python train.py --model="image captioner" --dataset="regions of photos with short descriptions (Visual Genome)" --train_examples=203450 --image_size=48 --crop_scale_min=0.7 --horizontal_flip=false --translate=0.06 --tokenizer="word" --vocab_size=6471 --encoder_arch="vit" --encoder_norm="layernorm" --encoder_norm_position="pre" --encoder_activation="relu" --encoder_mlp_ratio=4 --encoder_head_dim=64 --encoder_fused_qkv=true --encoder_bias="all" --encoder_qk_norm=false --encoder_parallel_block=false --encoder_inner_norm=true --encoder_patch_size=[6, 6] --encoder_layers=8 --encoder_width=128 --encoder_positions="sincos" --fusion="cross_attention" --decoder_width=128 --decoder_layers=6 --decoder_norm="rmsnorm" --decoder_norm_position="pre" --decoder_activation="gelu" --decoder_mlp_ratio=4 --decoder_head_dim=64 --decoder_fused_qkv=false --decoder_bias="all" --decoder_qk_norm=false --decoder_parallel_block=false --decoder_inner_norm=false --decoder_positions="learned" --decoder_cross_attention_every=2 --decoder_tie_embeddings=false --init="small_normal" --residual_init="none" --optimizer="adamw" --lr=0.0019 --beta1=0.85 --beta2=0.98 --eps=1e-10 --cautious_weight_decay=true --steps=28900 --batch_size=64 --epochs=9.1 --lr_schedule="linear" --final_lr_fraction=0.01 --warmup_steps=860 --weight_decay=0.05
Rows from block 4 of the image encoder of a small image captioner, named by matrix and row number. Rows with one number belong to one neuron. Each number is 128 + 32 x the weight over its row's rms, rounded and kept within 0 to 255. All counts start at 0. Numbers have three digits each.
After each neuron's rows are labels from the 100 images, of 14976, where the neuron reaches its highest value: "strongest on" is what is common among them. Only what is clearly more common there than usual is listed. The data: regions of photos with short descriptions (Visual Genome).
# fc1: MLP up (encoder.blocks.4.mlp.fc1.weight, 512x128), inputs 0-127
# fc2: MLP down (encoder.blocks.4.mlp.fc2.weight, 128x512, transposed), outputs 0-127

fc1.503:103140103123145130199136168128094161129076094126170172112162164143183177068152155073132122157078076137124137145055089132079180143127208088091119053116112139099120158154095103102078131111088114123151152140121158096122161117126145106120089133139169149115130155156126158155116155143169100123095090087154151162175088137114126145128128154140068096159135128109207111193107082069142128087116
fc2.503:152195105081167143136123152121151099169157134118113156130147123130174155111134078134121201106090126160104129112109092155101096128100174104126175134098124107100110099077130128113108067090130135110119146073116114157212184131117142135150080140168126166158155139096160131163042087107158143139126120160166188142072111187183069138159117104154108102175131136156138093121133120089072183053105
strongest on: text has "blue"

fc1.112:109119194147111103138138152193096099105097118144110129138135121118183166114183166081146115139145128152104144107082144169148143134105195081100092095099081081051138123154161121052120132129086133128128152170066096085199124093129132113107070158143125119130131068188187132136090134146142120099109050146125116172146120134108148152162132117142086116138113158163184141177138061145177111090112
fc2.112:147164090119111159132115124109159106163138162152087109132114153131138110156131070114069136111158127158125160078122071149096089176043154147149164158122139107088107121080170096134076093138100125120079130077148126149183189108138134154176127164146165111178136105114141117136053114098113157120097098194139198100097119160166106113150095139163157147175072164136155120136055168092071136085109
strongest on: text has "blue"

fc1.228:106143099101172135143123164121115135158133149144130123105150127102127198103205136097113133134105163128072180169118135148141086157074151075101134098055072057112136079093186200078123101105072086145138183091121136158179146106112155097146109154148079151120153117184152117217102131147149114124113101098119126181164135123137122150112130142113077083108151106147142103173132104071131163106094
fc2.228:144121166113180139125126105095097173103046107125112139124136146181175098159122125126052079109056125067175157067143149109154136143117195161115125117126180153111074164150137137152108125119073208126150096154145126120115124106121152181114124130132135121098122159148150144117174121098102119113101133155159124105065120113114137072149169125118103109157109109181091108157089091222077117203132
strongest on: text has "blue"

fc1.61:097162117098135122120171134080138124129184108140183049149138119140138134152130137100125120141135086146131085149115128111128144051074127132111231123092134103134076145128133160153212133077195133126089141115124123203105106123135107166121088122175051160202143136122143173084127152108142124121192123103117102137134070186141132158068192101137155132137160094147150086138120141131101161124132
fc2.61:109048142156117130115089182195095106099105114147074141118103157127134114115115123130140115130155180144131049071140138143133121115121187154090095134152132136106170135138120124116132123183150156103069115188158105117169104128151106054081115120160177138122130099109150101135074123131093115076130101177199183122108131091154128146165065090130087195180162115122079149128128160152115112213125
strongest on: text has "red"

fc1.411:121099142133140171183158115158104097155140131126123119103160112111138225072135125054147155209135123143032161180072098136108144124120154114111141103059090070141134143168097154096128098085128118142138201113073162157118143117105110102094058108173116125136186123126079130121132181118155118135135069095140117136140106128128169159108120119103062106131117112145172130150164083115161138082131
fc2.411:119106119147122135147130119140112117118166134102151140091138131153180116096169132104046170137122128163155187182079064137049056129073054133143105104136127152153137173113131133106116052179071143145156179129154110104170134103111150112133132124106128123136127147118166138153139123121163077120086139050088194162146137127146109158116129199098080107123154099177172144143159127068116146078162
strongest on: text has "blue"

fc1.145:108150121089099117137166120100142136147194124152146066177149117112135127142137140123109147127133126150125066162105162125128141068064118132102233143114130096140076144133136144141195129082195103144081133109122112199115114168139105160121093147167058156219118135131124165095134146125167114137229123139071099107142088188102128152111190088177129134119168126130135132135127113159098138122117
fc2.145:123057141163126130134102171176098116100087094149082146120124152146140123088129153124171137137165169150116055059125108149121124107126196150101084109143131160115177118140109123120132125197153161127074103188149097111167116113160121051097108098142169131100102111125149103132093118132117146096136118154175186157127141094160129145165044078119097204175181129098085176138149138133131107206122
strongest on: text has "red"

fc1.236:121124144092096160165178102146162068131155114142150093121173096125133162145111104049155182195195110193111101145129111110145151087133079131108136134058090117139134141147102175093174153154164149123145163128079109132148122110111084128136091109141137107150213087116153104096098157100140093153109087117139093111102073120138094185092140082140145137160134091105181104137171148160151196070167
fc2.236:041121115128098115122124129104132139133199176093138117096151161106118138102186127100104130141150173115176186193129066119081082170093046085138148120128082076123167106120129180148141104133076068200158183098124130122140096129133157118167104146126138119150104151122140155205138101147142088121124107082066125154171138144110121143100130203100112133103117115132170145134114138092125118057109
strongest on: text has "white"

fc1.290:117140136160125148172147195119110166124067104107183165090148168117170210070163118065147160160108159159146148170074138094093137136120156099092119060091084107064133132159120147098095131141097123152164171121094113104117160115123149119103049129115144168150167173158161142155102136134152104128128128076110163150156067132109087146119157144167091079156172140128194113147134079097110132074138
fc2.290:134214103088184152157168129105153132191167114114094146089130145132194145115131103129096185120080128087086140159114082132086086152059151120132146098082101119111158078104097175115143092106144070143134115070124136126202161131109161106169079106124128188180151151094151116134103099076174192139141074149167146171136093148164097128166156125118120099128145117147145116115138086116120168077104
strongest on: text has "blue"

fc1.21:104139110074146148119117114109172115214096120099126150093097102134110135111109099156215204101096133152106136161135122114149088127163137122177139110148126131124176088092061112153127093142169109125177147135128100151188139119111152098180131080135115159146147164101172109145113044133142085195153142138142135084114131086138029139107127108167132131191147128089137098113221147128110147103123
fc2.21:101131101105137104107122151128112141126137137148154094154172159103138140150155187054167100148172168119079084185151135151113118126162078112086127160066093118153120112138114204059164155136190104173107140140118155107139101116173103141104088138092101179147133111132143133117136098107121082142135118135090111157229108126124166153094197157075128118083163118157158146095076134108190131124049
strongest on: text has "white"

fc1.147:121133152111100151239154094122124100131101128146194130130127105130113136086134089075130137193159115169120093182088105067113140112099126118104145120063109130198115152190131173099117135131156141131121136115089162124076177153093064136109088155148152101164213133136111137114133180135140150137099089119090122080137066157135122114080152098126113122124106072096175086152163077156115175110154
fc2.147:101168086114141076133174132129171098182190137109113042139192124096139150118138156129144147121131093102152148133134099150095131150096105094138146116133061034131156097149108178096128174084116080195155151114123190122135108143119152151122091125122120139164133107094164109139082107160149155160119106155162107151163137130103144117089205116121065085071148134109145149108124076112193103053128
strongest on: text has "red"

fc1.221:113122097135113142172124165128091152111134115146184171114136129082149185112140134091127194138094084151134121147078132128079158151132135088128124081111049080076150146148105139104103097086110107116146169102083152137133129138105092094136089160135151118105156082142095138150109161127147103128081064084132132148143062142145124213107115154145072052126103096120203128182111103050164141070146
fc2.221:169197070110148166127093119119149142170153116121133155099160142140152145102141084123084190097092096191114138102121094147075102148059178105144164118107118092116125092101143117122085077123120113127099144091120093185206198104112132098176112166155128144163136136105146145177057093113149143160150098157171165129081118198160088124117087132146123119174121138148166088106118134076093170089103
strongest on: text has "blue"

fc1.363:121112119135091163216153137141111106139111119105137159133181135100149196083150136034143164197133104187080141131029074133050154130124154101132111092100103137116132182176097124092099103123128127129139166123095123123109133102126113103105081133158122112131126115144110137115106177090158116140140073064145117131151082147127158183114100158129088094141121142123189133144142093064162128062151
fc2.363:187171106101164148113134150154146131168165124109142163105163122133182127087141111113105225113088106177088162134124116157051079132077149119125141101093125112140124105089134133088107052104103150118145143090118100152220197099110111107162128135133135168151150131127157119142084123124192110138126107134147204145075116168170089152105116150138080103163124110170165115120134109128100181045117
strongest on: text has "blue"

fc1.210:128132125108156106135128191113099151158105152136145151094166141132131187092216147089110144123090146095052157142127154097130094128086161044093134072086096093098122065113177154080127103122098089135134200122097092121165121104086157092137099162138092151117138153194139115202123130134174102107142109097109137169166134117117121117132145154112085071112130130145151124200156097072127143111069
fc2.210:111097164131138107117147102123104139111078108150105103152145121155148080159121151139117060112105144092217091111149161155176137117147148198093105117135166141110081155161155136160099165131108198133148099169148134101094138104149130212091120103098158119117106121170162136106133132096083138074128123201139105088084115091098140058152187096137116131142137112166130139185078123231098102141150
strongest on: text has "blue"

fc1.31:114127106138146146200118106162111091154089103130080128146141115139176173090168152107161136157094115172060125130062146169132162139108182094101122124114102087150157165172109116116098111082123131139144178111049196180143116157096096125112065097157072133130170120163102115105100155147148147156167062086144097131140077130095136174157157117129064100137160129142195109159170073107136143098156
fc2.31:183167114124136146148109120125151142152146120123150165084168142140149117114105112118096199102116066174109172117086089113064084140065158150143115123120180153133139124090130110115073055175083165099158132089157099135173182117090151107162154155127166109109142134091143109135094152090169152140100128112148213134071117160198087138117103146164090081146110120149183123141120110100084168059161
strongest on: text has "blue"

fc1.92:130134140132087115210109164140104158123142093130158187125122178089181185072143125119120158150074119147144122130074152071032163138124168094112110087114102151102132164162126118104088109141121109100131149138089123076116143139099093104108087147146179131114142131129101126140125152122172127094131078075099143155209065140127123171169126160145092061115129125095197106178135077095166154086111
fc2.92:189182107117171124110113137128117127173129104108134142134190150136189124112138068131093164081082106150095114125123111155094114136089193123096154090111109099122117094085150127114092056097112145113140106090110106156222187118127143123144100116132139174153148145115158128160067109108170177115127114170160217131083095210159097129140125114162113094191150149175167124124118123132090162074118
strongest on: text has "blue"