config.toml
encoder_arch = "vit"
model = "image captioner"
dataset = "regions of photos with short descriptions (Visual Genome)"
train_examples = 203450
image_size = 48
crop_scale_min = 0.7
horizontal_flip = false
translate = 0.06
tokenizer = "word"
vocab_size = 6471
encoder_norm = "layernorm"
encoder_norm_position = "pre"
encoder_activation = "relu"
encoder_mlp_ratio = 4
encoder_head_dim = 64
encoder_fused_qkv = true
encoder_bias = "all"
encoder_qk_norm = false
encoder_parallel_block = false
encoder_inner_norm = true
encoder_patch_size = [6, 6]
encoder_layers = 8
encoder_width = 128
encoder_positions = "sincos"
fusion = "cross_attention"
decoder_width = 128
decoder_layers = 6
decoder_norm = "rmsnorm"
decoder_norm_position = "pre"
decoder_activation = "gelu"
decoder_mlp_ratio = 4
decoder_head_dim = 64
decoder_fused_qkv = false
decoder_bias = "all"
decoder_qk_norm = false
decoder_parallel_block = false
decoder_inner_norm = false
decoder_positions = "learned"
decoder_cross_attention_every = 2
decoder_tie_embeddings = false
init = "small_normal"
residual_init = "none"
optimizer = "adamw"
learning_rate = 0.0019
beta1 = 0.85
beta2 = 0.98
eps = 1e-10
cautious_weight_decay = true
max_steps = 28900
batch_size = 64
epochs = 9.1
lr_schedule = "linear"
final_lr_fraction = 0.01
warmup_steps = 860
weight_decay = 0.05
Rows from block 2 of the image encoder of a small image captioner, named by matrix and row number. Rows with one number belong to one neuron. Each number is 50 + 15 x the weight over its row's rms, rounded and kept within 0 to 99. All counts start at 0.
After each neuron's rows are labels from the 100 images, of 14976, where the neuron reaches its highest value: "strongest on" is what is common among them. Only what is clearly more common there than usual is listed. The data: regions of photos with short descriptions (Visual Genome). In brackets: how many of the 100.
# fc1: MLP up (encoder.blocks.2.mlp.fc1.weight, 512x128), inputs 64-127
# fc2: MLP down (encoder.blocks.2.mlp.fc2.weight, 128x512, transposed), outputs 64-127

fc1.249:59 35 51 30 25 50 37 58 57 44 67 69 66 48 27 32 43 42 59 86 54 64 48 63 65 46 36 37 59 56 33 49 57 48 68 12 25 53 57 30 74 31 45 50 55 66 30 68 59 59 71 48 70 40 79 49 50 62 49 58 48 41 36 39
fc2.249:43 15 58 78 66 46 51 76 40 56 63 66 44 31 30 32 62 69 55 52 39 56 24 66 48 43 39 15 45 56 35 43 43 57 59 69 60 60 45 43 49 62 35 75 61 21 28 64 27 62 87 70 59 37 65 45 38 59 66 55 40 35 44 47
strongest on: text has "red" (28)

fc1.276:55 60 61 51 24 49 37 48 37 39 47 18 49 37 25 42 54 41 51 59 54 28 68 48 49 49 60 50 59 64 45 52 58 02 54 31 48 33 61 42 67 23 42 61 62 62 45 47 42 37 47 43 52 47 70 38 65 65 47 73 65 59 29 46
fc2.276:46 57 99 14 49 31 61 76 78 41 39 37 28 70 40 63 60 43 54 51 45 44 46 56 57 65 37 48 47 52 28 57 47 32 36 50 59 42 31 35 56 72 30 37 56 29 80 63 53 51 60 52 42 43 80 48 58 46 51 20 49 66 00 52
strongest on: text has "red" (27)

fc1.357:56 54 54 30 38 70 71 46 64 62 56 55 43 38 37 70 43 20 61 46 48 57 82 54 62 64 46 39 51 70 54 45 54 54 52 54 54 50 48 48 52 17 59 51 55 62 63 30 20 08 40 70 62 63 52 49 62 36 27 40 60 42 29 48
fc2.357:41 36 71 65 57 36 28 69 78 66 52 34 58 45 38 54 43 70 33 36 43 49 73 44 60 47 58 25 21 46 48 33 65 39 62 26 36 47 60 57 50 51 28 44 75 51 47 66 60 45 46 31 27 50 54 54 59 38 46 67 40 47 21 34
strongest on: text has "green" (27)

fc1.19:42 60 66 46 22 75 33 62 20 73 25 17 39 31 15 39 56 60 62 49 55 27 52 46 41 48 68 52 60 58 58 51 37 30 41 46 41 58 65 13 51 46 58 65 76 47 54 47 38 36 30 51 42 52 89 31 61 73 19 54 59 55 29 42
fc2.19:34 53 37 33 57 44 39 68 24 47 47 55 49 54 36 37 35 11 68 71 54 46 56 62 51 30 52 55 53 56 60 27 32 52 43 30 67 75 52 26 71 43 43 77 44 67 59 74 49 48 44 75 57 53 88 46 58 48 36 56 50 61 00 53
strongest on: text has "blue" (33)

fc1.412:74 61 57 43 42 70 56 44 75 66 55 59 55 23 38 47 29 48 66 47 68 62 64 58 71 58 28 32 50 69 62 60 38 51 55 56 59 52 59 48 53 17 65 49 43 59 59 27 20 19 43 78 57 64 48 56 50 46 17 44 64 38 10 51
fc2.412:23 31 61 43 61 19 38 62 63 58 49 43 45 61 44 30 52 71 34 40 53 43 57 51 67 45 79 28 15 44 57 40 70 52 39 40 40 56 46 56 49 64 28 39 79 37 48 53 67 53 43 28 18 53 71 48 46 48 62 60 32 66 02 38
strongest on: text has "green" (26)

fc1.137:68 36 60 49 47 57 23 53 39 69 52 43 62 26 19 64 31 53 45 75 66 36 73 49 59 35 31 50 60 45 62 39 54 54 69 31 34 44 88 44 65 23 71 57 61 63 42 57 47 65 42 53 59 61 66 57 73 46 30 64 50 28 45 35
fc2.137:38 35 71 26 54 66 82 47 62 44 52 60 25 60 46 52 55 44 68 53 54 49 35 48 52 53 34 35 44 81 48 52 28 54 58 70 74 55 51 44 58 65 53 59 22 51 64 48 47 25 53 58 47 65 81 64 61 20 49 23 55 46 00 44
strongest on: text has "red" (27)

fc1.510:65 55 55 35 49 77 67 44 60 99 17 61 35 36 44 82 44 46 37 56 80 32 71 36 49 56 45 55 57 69 66 58 48 54 46 45 53 34 65 48 39 23 60 48 44 70 49 37 19 23 28 63 57 46 44 47 60 52 30 45 48 40 33 55
fc2.510:28 39 61 51 48 21 34 78 57 36 41 42 28 60 49 29 40 44 51 27 55 47 77 54 57 48 71 60 36 47 65 42 53 29 35 54 38 60 53 44 55 69 29 56 60 68 53 59 56 42 21 49 25 58 92 59 46 46 48 46 45 81 00 32
strongest on: text has "green" (30)

fc1.84:54 51 51 56 35 68 48 44 55 77 33 34 52 18 29 65 43 39 53 55 88 51 61 59 54 41 52 61 59 65 61 49 59 44 26 50 49 46 61 12 60 30 55 46 59 64 34 37 12 36 38 69 39 44 62 40 64 80 16 62 57 54 33 59
fc2.84:55 81 39 34 43 62 34 40 44 49 47 75 44 51 33 38 37 20 69 63 61 49 34 40 41 34 52 68 78 78 66 36 28 41 49 46 55 59 55 39 48 53 55 48 37 81 48 63 37 38 22 53 68 46 84 75 40 59 30 68 67 51 00 53
strongest on: text has "red" (32)

fc1.68:69 59 46 30 46 77 51 48 77 87 49 72 43 27 36 58 20 59 51 49 57 60 71 41 58 63 48 42 59 72 63 54 36 62 50 51 65 53 67 44 50 19 59 49 54 59 67 26 21 11 32 71 71 62 54 53 55 41 22 35 65 37 31 43
fc2.68:32 31 59 49 69 19 33 66 51 59 47 44 57 52 38 43 57 65 29 41 54 34 66 47 69 41 68 27 31 46 64 44 70 54 47 30 24 55 49 59 51 57 31 48 84 48 46 59 74 59 38 34 25 46 67 56 39 45 51 65 39 63 08 40
strongest on: text has "green" (26)

fc1.88:60 53 73 59 23 60 16 57 38 45 68 50 48 33 13 45 44 41 65 49 54 42 79 59 52 51 58 37 51 55 39 33 46 28 49 40 48 64 84 31 44 40 61 70 71 64 53 37 46 47 35 63 57 63 91 51 72 47 32 46 68 39 23 28
fc2.88:17 48 60 40 58 57 66 65 45 38 50 54 47 65 22 52 71 28 76 70 49 50 39 51 49 45 34 37 22 49 41 35 45 34 67 56 65 86 49 35 67 60 35 68 54 38 73 51 62 39 52 55 47 70 80 36 59 32 48 43 57 55 00 37
strongest on: text has "blue" (31)

fc1.466:78 37 53 46 33 55 46 39 35 57 64 62 68 31 12 47 21 45 49 83 43 48 62 57 64 41 47 35 59 42 54 40 61 54 56 16 34 51 68 23 68 13 54 44 63 79 39 53 55 60 52 65 77 51 74 59 56 56 38 59 56 38 34 33
fc2.466:49 29 69 73 48 57 70 76 43 40 69 58 27 39 37 28 54 52 66 58 56 41 39 76 36 61 18 16 48 61 24 42 37 56 68 86 89 47 49 40 33 54 46 77 45 42 44 46 32 56 84 67 49 66 67 57 55 32 61 33 60 46 44 42
strongest on: text has "red" (26)

fc1.457:57 58 82 38 12 71 59 61 32 62 44 53 44 42 25 46 35 08 51 52 61 45 69 40 47 61 55 51 56 62 39 46 46 24 34 50 44 48 81 36 51 41 63 69 45 71 51 31 35 39 35 55 44 57 89 41 69 58 37 42 59 51 24 30
fc2.457:17 58 66 33 64 38 67 60 57 33 37 41 44 66 42 67 68 39 69 55 46 51 51 48 56 41 36 46 28 65 52 46 48 44 46 54 75 77 39 32 75 64 51 66 53 29 65 67 52 41 56 46 46 70 98 40 57 39 36 40 51 62 00 39
strongest on: text has "blue" (34)

fc1.46:79 65 61 42 34 75 68 48 84 46 59 65 41 36 38 56 20 57 69 53 52 68 60 67 61 73 19 31 47 69 52 52 37 45 46 45 63 52 51 53 55 25 55 49 45 72 53 27 19 23 49 66 65 70 57 48 45 50 21 39 72 39 12 58
fc2.46:27 27 67 46 59 28 42 64 71 54 52 43 43 62 36 30 55 62 41 38 50 35 50 45 70 53 73 26 21 47 51 45 60 51 42 44 51 52 50 60 49 61 25 37 90 37 54 56 64 42 38 35 16 46 67 46 48 45 53 64 42 54 00 31
strongest on: text has "green" (26)

fc1.468:59 57 39 42 46 84 49 46 58 83 42 42 51 11 40 78 40 45 51 44 66 42 60 51 55 47 70 42 57 64 60 63 44 55 30 57 58 56 65 23 52 27 64 46 71 57 69 40 27 33 32 71 56 55 56 53 56 44 13 44 70 40 35 56
fc2.468:43 49 28 49 62 56 27 39 34 55 45 13 49 39 54 50 50 51 37 48 56 17 54 42 58 26 61 68 29 47 82 54 44 35 57 37 26 48 65 40 51 63 68 67 39 80 54 46 52 44 20 46 23 48 62 56 59 36 46 74 62 67 50 72
strongest on: text has "green" (31)

fc1.8:46 65 62 59 19 72 27 59 38 54 46 33 43 33 19 37 56 64 50 46 57 37 55 53 37 52 77 53 60 62 48 51 40 34 40 46 50 60 69 06 47 50 47 59 66 52 60 51 45 28 29 54 41 47 99 51 71 68 27 47 74 64 15 48
fc2.8:34 65 63 39 44 38 50 54 33 42 55 49 58 57 31 35 49 19 71 70 42 48 44 49 51 35 57 55 44 51 40 42 54 59 32 22 58 84 43 25 71 43 33 80 45 52 67 67 59 42 46 70 59 61 99 43 60 49 41 43 47 61 00 53
strongest on: text has "blue" (34)

fc1.476:61 44 60 27 44 63 43 70 30 58 47 52 45 39 47 86 28 33 39 41 53 28 99 47 23 49 54 62 75 46 66 38 49 51 63 34 37 42 62 50 37 33 67 33 74 50 52 48 55 60 30 39 68 62 60 68 89 38 37 44 52 45 49 34
fc2.476:57 61 75 36 32 41 50 42 56 56 40 72 57 50 39 58 44 23 74 42 50 53 64 70 39 60 85 49 51 45 42 48 49 49 54 31 32 60 52 48 35 40 64 45 34 90 48 36 61 36 24 33 50 67 77 69 76 48 34 46 38 46 42 44
strongest on: text has "blue" (29)

fc1.100:68 39 54 38 43 58 23 55 33 78 35 44 63 29 35 64 29 54 40 67 71 35 69 46 45 26 41 58 64 44 62 35 52 58 51 29 31 50 97 41 60 27 61 54 54 64 44 50 44 56 42 53 61 49 66 51 85 61 47 63 54 52 49 35
fc2.100:59 34 71 25 51 70 83 40 61 54 51 67 52 53 48 41 46 40 74 57 57 56 42 45 60 56 42 30 50 77 45 50 38 66 66 68 59 46 44 54 49 46 73 53 22 61 45 33 45 35 49 53 46 73 66 74 57 21 46 36 47 26 21 52
strongest on: text has "red" (25)

fc1.372:66 46 43 49 27 78 19 46 42 68 50 35 56 24 45 63 36 56 43 47 66 36 65 48 44 41 61 64 59 34 58 20 45 27 36 33 42 53 96 19 52 43 59 65 47 62 51 47 43 45 31 50 47 36 74 46 87 50 43 64 71 69 56 49
fc2.372:70 60 36 53 50 69 54 46 21 29 53 43 74 24 52 31 32 24 70 57 53 32 50 51 62 36 57 60 47 66 56 60 36 65 49 56 39 57 45 41 49 52 83 60 14 76 59 18 56 46 40 46 34 87 67 68 46 23 29 61 67 55 37 66
strongest on: text has "red" (25)

fc1.500:68 53 58 58 20 65 03 66 31 35 66 57 46 40 34 66 43 26 55 44 41 41 91 72 38 58 66 46 61 48 43 31 53 31 39 41 44 70 66 36 43 43 58 63 66 57 59 38 41 55 43 63 61 64 67 56 75 41 31 41 74 39 24 37
fc2.500:44 44 58 65 43 42 50 51 47 23 67 48 63 43 26 64 53 34 74 73 43 29 67 53 33 46 47 48 32 33 59 39 46 22 88 41 73 66 71 26 49 45 55 44 54 72 40 49 70 50 61 44 52 86 67 58 64 19 37 67 55 34 34 36
strongest on: text has "blue" (30)

fc1.214:62 55 68 52 14 68 30 57 35 52 53 54 44 27 12 36 29 57 57 42 57 49 62 55 40 43 62 53 57 64 52 46 42 29 42 50 41 81 83 20 50 43 63 45 62 64 61 30 31 50 38 77 53 57 95 62 70 57 27 35 86 56 18 39
fc2.214:24 62 59 33 56 44 48 51 40 32 48 46 63 55 32 33 54 32 81 65 34 54 58 49 53 31 71 52 34 52 45 35 58 62 32 40 69 85 42 28 61 49 44 63 48 51 55 62 49 45 50 55 39 73 96 45 61 40 39 50 52 53 13 50
strongest on: text has "blue" (33)

fc1.290:71 55 52 30 48 74 50 41 77 73 54 68 53 21 37 53 27 45 63 55 55 60 72 50 58 59 45 36 52 69 59 53 38 55 52 50 62 49 64 44 54 23 62 43 57 71 56 23 09 08 32 66 57 59 53 57 52 39 28 39 62 38 24 52
fc2.290:29 29 66 48 65 21 39 67 64 63 46 50 57 57 42 42 49 64 26 41 57 36 63 39 69 46 64 23 27 47 58 46 61 54 51 36 36 53 50 59 51 56 28 40 82 45 42 63 69 54 36 33 27 54 61 49 39 38 56 58 27 72 09 35
strongest on: text has "green" (25)

fc1.132:60 65 65 53 43 62 00 53 52 46 37 39 29 38 49 67 45 61 49 36 61 43 86 50 34 70 57 62 67 63 54 42 35 32 39 44 57 55 68 46 43 47 58 49 71 49 67 39 26 27 35 40 45 44 59 55 76 56 27 34 60 49 43 47
fc2.132:42 50 44 89 49 33 30 48 49 37 48 53 74 24 33 35 48 41 60 38 40 55 73 79 61 40 68 51 25 47 46 26 50 48 66 40 32 63 46 41 65 35 51 52 53 88 39 58 51 49 49 58 40 62 86 57 71 49 35 72 34 40 36 55
strongest on: text has "blue" (28)

fc1.30:53 55 53 33 29 57 41 69 09 51 37 54 31 65 57 58 46 49 38 41 57 33 63 45 18 65 62 77 74 27 59 37 53 16 35 44 38 60 89 50 26 65 57 46 44 52 50 50 55 52 23 39 55 40 58 43 79 55 63 43 64 94 56 32
fc2.30:53 91 59 41 37 18 58 36 48 36 37 67 49 46 58 29 54 40 69 49 36 70 65 83 44 58 76 63 45 37 38 55 59 72 41 41 25 59 26 46 38 51 29 46 16 69 53 46 50 51 33 72 41 65 57 48 72 75 36 59 40 69 66 68
strongest on: text has "blue" (26)

fc1.184:64 45 47 61 42 68 10 45 56 55 46 30 51 26 50 75 39 56 46 41 55 41 90 42 39 51 54 63 59 52 60 23 34 35 35 49 41 63 99 32 42 49 59 65 51 56 60 36 27 39 34 59 42 47 62 52 94 44 29 44 82 50 50 44
fc2.184:57 43 30 76 53 40 46 66 36 35 46 40 69 31 35 57 45 32 67 64 51 46 59 44 65 41 60 59 42 63 61 45 43 41 63 45 46 64 59 39 60 47 73 70 18 99 47 47 69 41 46 34 37 82 57 47 44 29 38 67 58 71 53 46
strongest on: text has "blue" (31)

fc1.394:72 53 72 43 26 68 43 66 67 70 23 54 42 32 38 73 46 23 48 43 81 50 81 55 38 67 47 50 76 71 63 41 59 30 49 44 47 43 68 41 44 39 48 37 77 61 47 55 23 48 44 54 40 50 73 43 81 64 27 41 48 58 41 39
fc2.394:29 55 44 52 71 46 52 33 57 22 47 46 62 54 56 29 60 52 86 33 33 77 66 48 66 42 57 54 07 53 50 32 39 54 49 65 72 77 33 45 63 69 46 39 39 47 48 51 48 46 56 45 29 64 68 60 69 37 35 70 40 41 34 55
strongest on: text has "blue" (33)

fc1.87:59 58 69 55 16 65 24 58 37 44 54 46 53 35 06 41 45 29 60 63 58 40 72 66 45 47 60 35 61 55 30 47 41 17 37 46 44 63 82 29 42 45 46 70 55 83 50 40 36 49 43 69 47 53 80 44 64 56 30 46 81 52 24 30
fc2.87:33 52 70 39 38 41 73 76 57 25 51 46 41 68 34 58 62 40 74 68 59 44 53 51 50 57 28 40 44 54 44 50 57 19 67 64 71 65 48 19 71 69 37 50 48 40 58 57 58 50 70 46 47 73 86 42 53 34 39 28 52 60 00 27
strongest on: text has "blue" (37)

fc1.14:70 39 39 33 27 79 27 50 41 45 60 39 60 13 48 91 33 51 41 53 49 23 87 52 48 49 68 60 65 48 63 36 39 43 40 40 52 48 56 35 50 31 72 44 76 56 62 43 48 47 29 42 68 49 55 53 68 26 24 44 76 40 50 42
fc2.14:62 46 20 46 45 74 46 53 27 40 74 38 44 46 54 39 45 50 41 60 39 25 37 42 48 42 62 73 39 36 63 59 47 61 45 35 25 45 68 37 47 62 63 69 21 63 61 31 74 47 34 44 39 49 48 51 45 31 60 61 84 58 72 68
strongest on: text has "red" (27)

fc1.170:67 61 63 58 37 62 18 68 41 46 33 56 27 49 55 70 37 45 43 28 64 47 90 52 22 73 48 65 79 48 60 37 38 32 35 48 60 60 74 45 32 57 55 47 63 55 62 31 35 39 29 41 52 52 59 57 77 48 34 30 66 55 47 38
fc2.170:44 75 50 74 48 34 33 42 40 36 51 66 56 22 39 29 50 40 65 33 36 56 66 87 55 48 87 53 30 43 40 31 46 57 52 43 25 74 40 45 45 47 50 51 43 80 59 37 45 47 35 66 41 65 62 63 68 62 29 63 40 40 58 57
strongest on: text has "blue" (28)

fc1.433:89 53 76 29 47 51 53 67 51 61 57 71 48 53 35 59 22 18 60 59 58 59 74 47 40 66 24 29 73 67 54 63 48 55 63 39 50 44 60 59 31 30 56 39 61 65 46 55 38 57 44 71 81 56 41 67 53 54 40 45 52 36 34 39
fc2.433:33 35 57 57 60 58 53 54 54 52 40 43 46 54 41 48 65 51 45 28 54 44 65 37 49 45 89 43 27 51 68 40 39 39 55 59 58 38 53 65 38 49 45 32 86 53 27 50 64 26 41 32 26 41 59 69 67 59 36 77 49 14 06 52
strongest on: text has "green" (25)

fc1.150:59 67 73 52 26 65 14 67 50 48 39 49 30 35 38 53 42 43 57 29 63 49 78 57 37 75 61 49 60 67 51 48 46 29 32 53 64 63 75 43 43 54 52 48 68 59 64 33 27 29 33 60 48 52 74 57 71 61 26 29 64 57 28 43
fc2.150:26 56 55 67 60 38 43 35 48 29 49 47 78 42 32 23 49 46 70 58 43 63 65 60 65 30 64 47 19 47 41 29 55 57 53 51 59 78 32 30 61 48 48 44 55 62 43 53 46 55 62 64 31 79 80 40 75 42 44 73 33 52 44 52
strongest on: text has "blue" (36)

fc1.388:64 53 72 47 25 55 28 58 25 38 69 56 53 46 03 49 37 27 74 72 38 41 58 71 62 57 56 39 53 56 28 30 65 54 54 33 44 67 59 31 61 39 54 69 49 67 55 40 56 51 44 52 61 65 75 51 56 46 36 48 78 38 14 25
fc2.388:30 21 62 63 46 46 56 71 43 40 53 53 39 57 31 42 64 32 79 58 61 41 40 68 50 60 31 29 41 22 28 21 25 28 73 76 87 71 45 29 58 52 39 68 48 46 59 49 51 46 63 53 53 66 69 25 51 37 67 32 54 53 47 30
strongest on: text has "red" (25)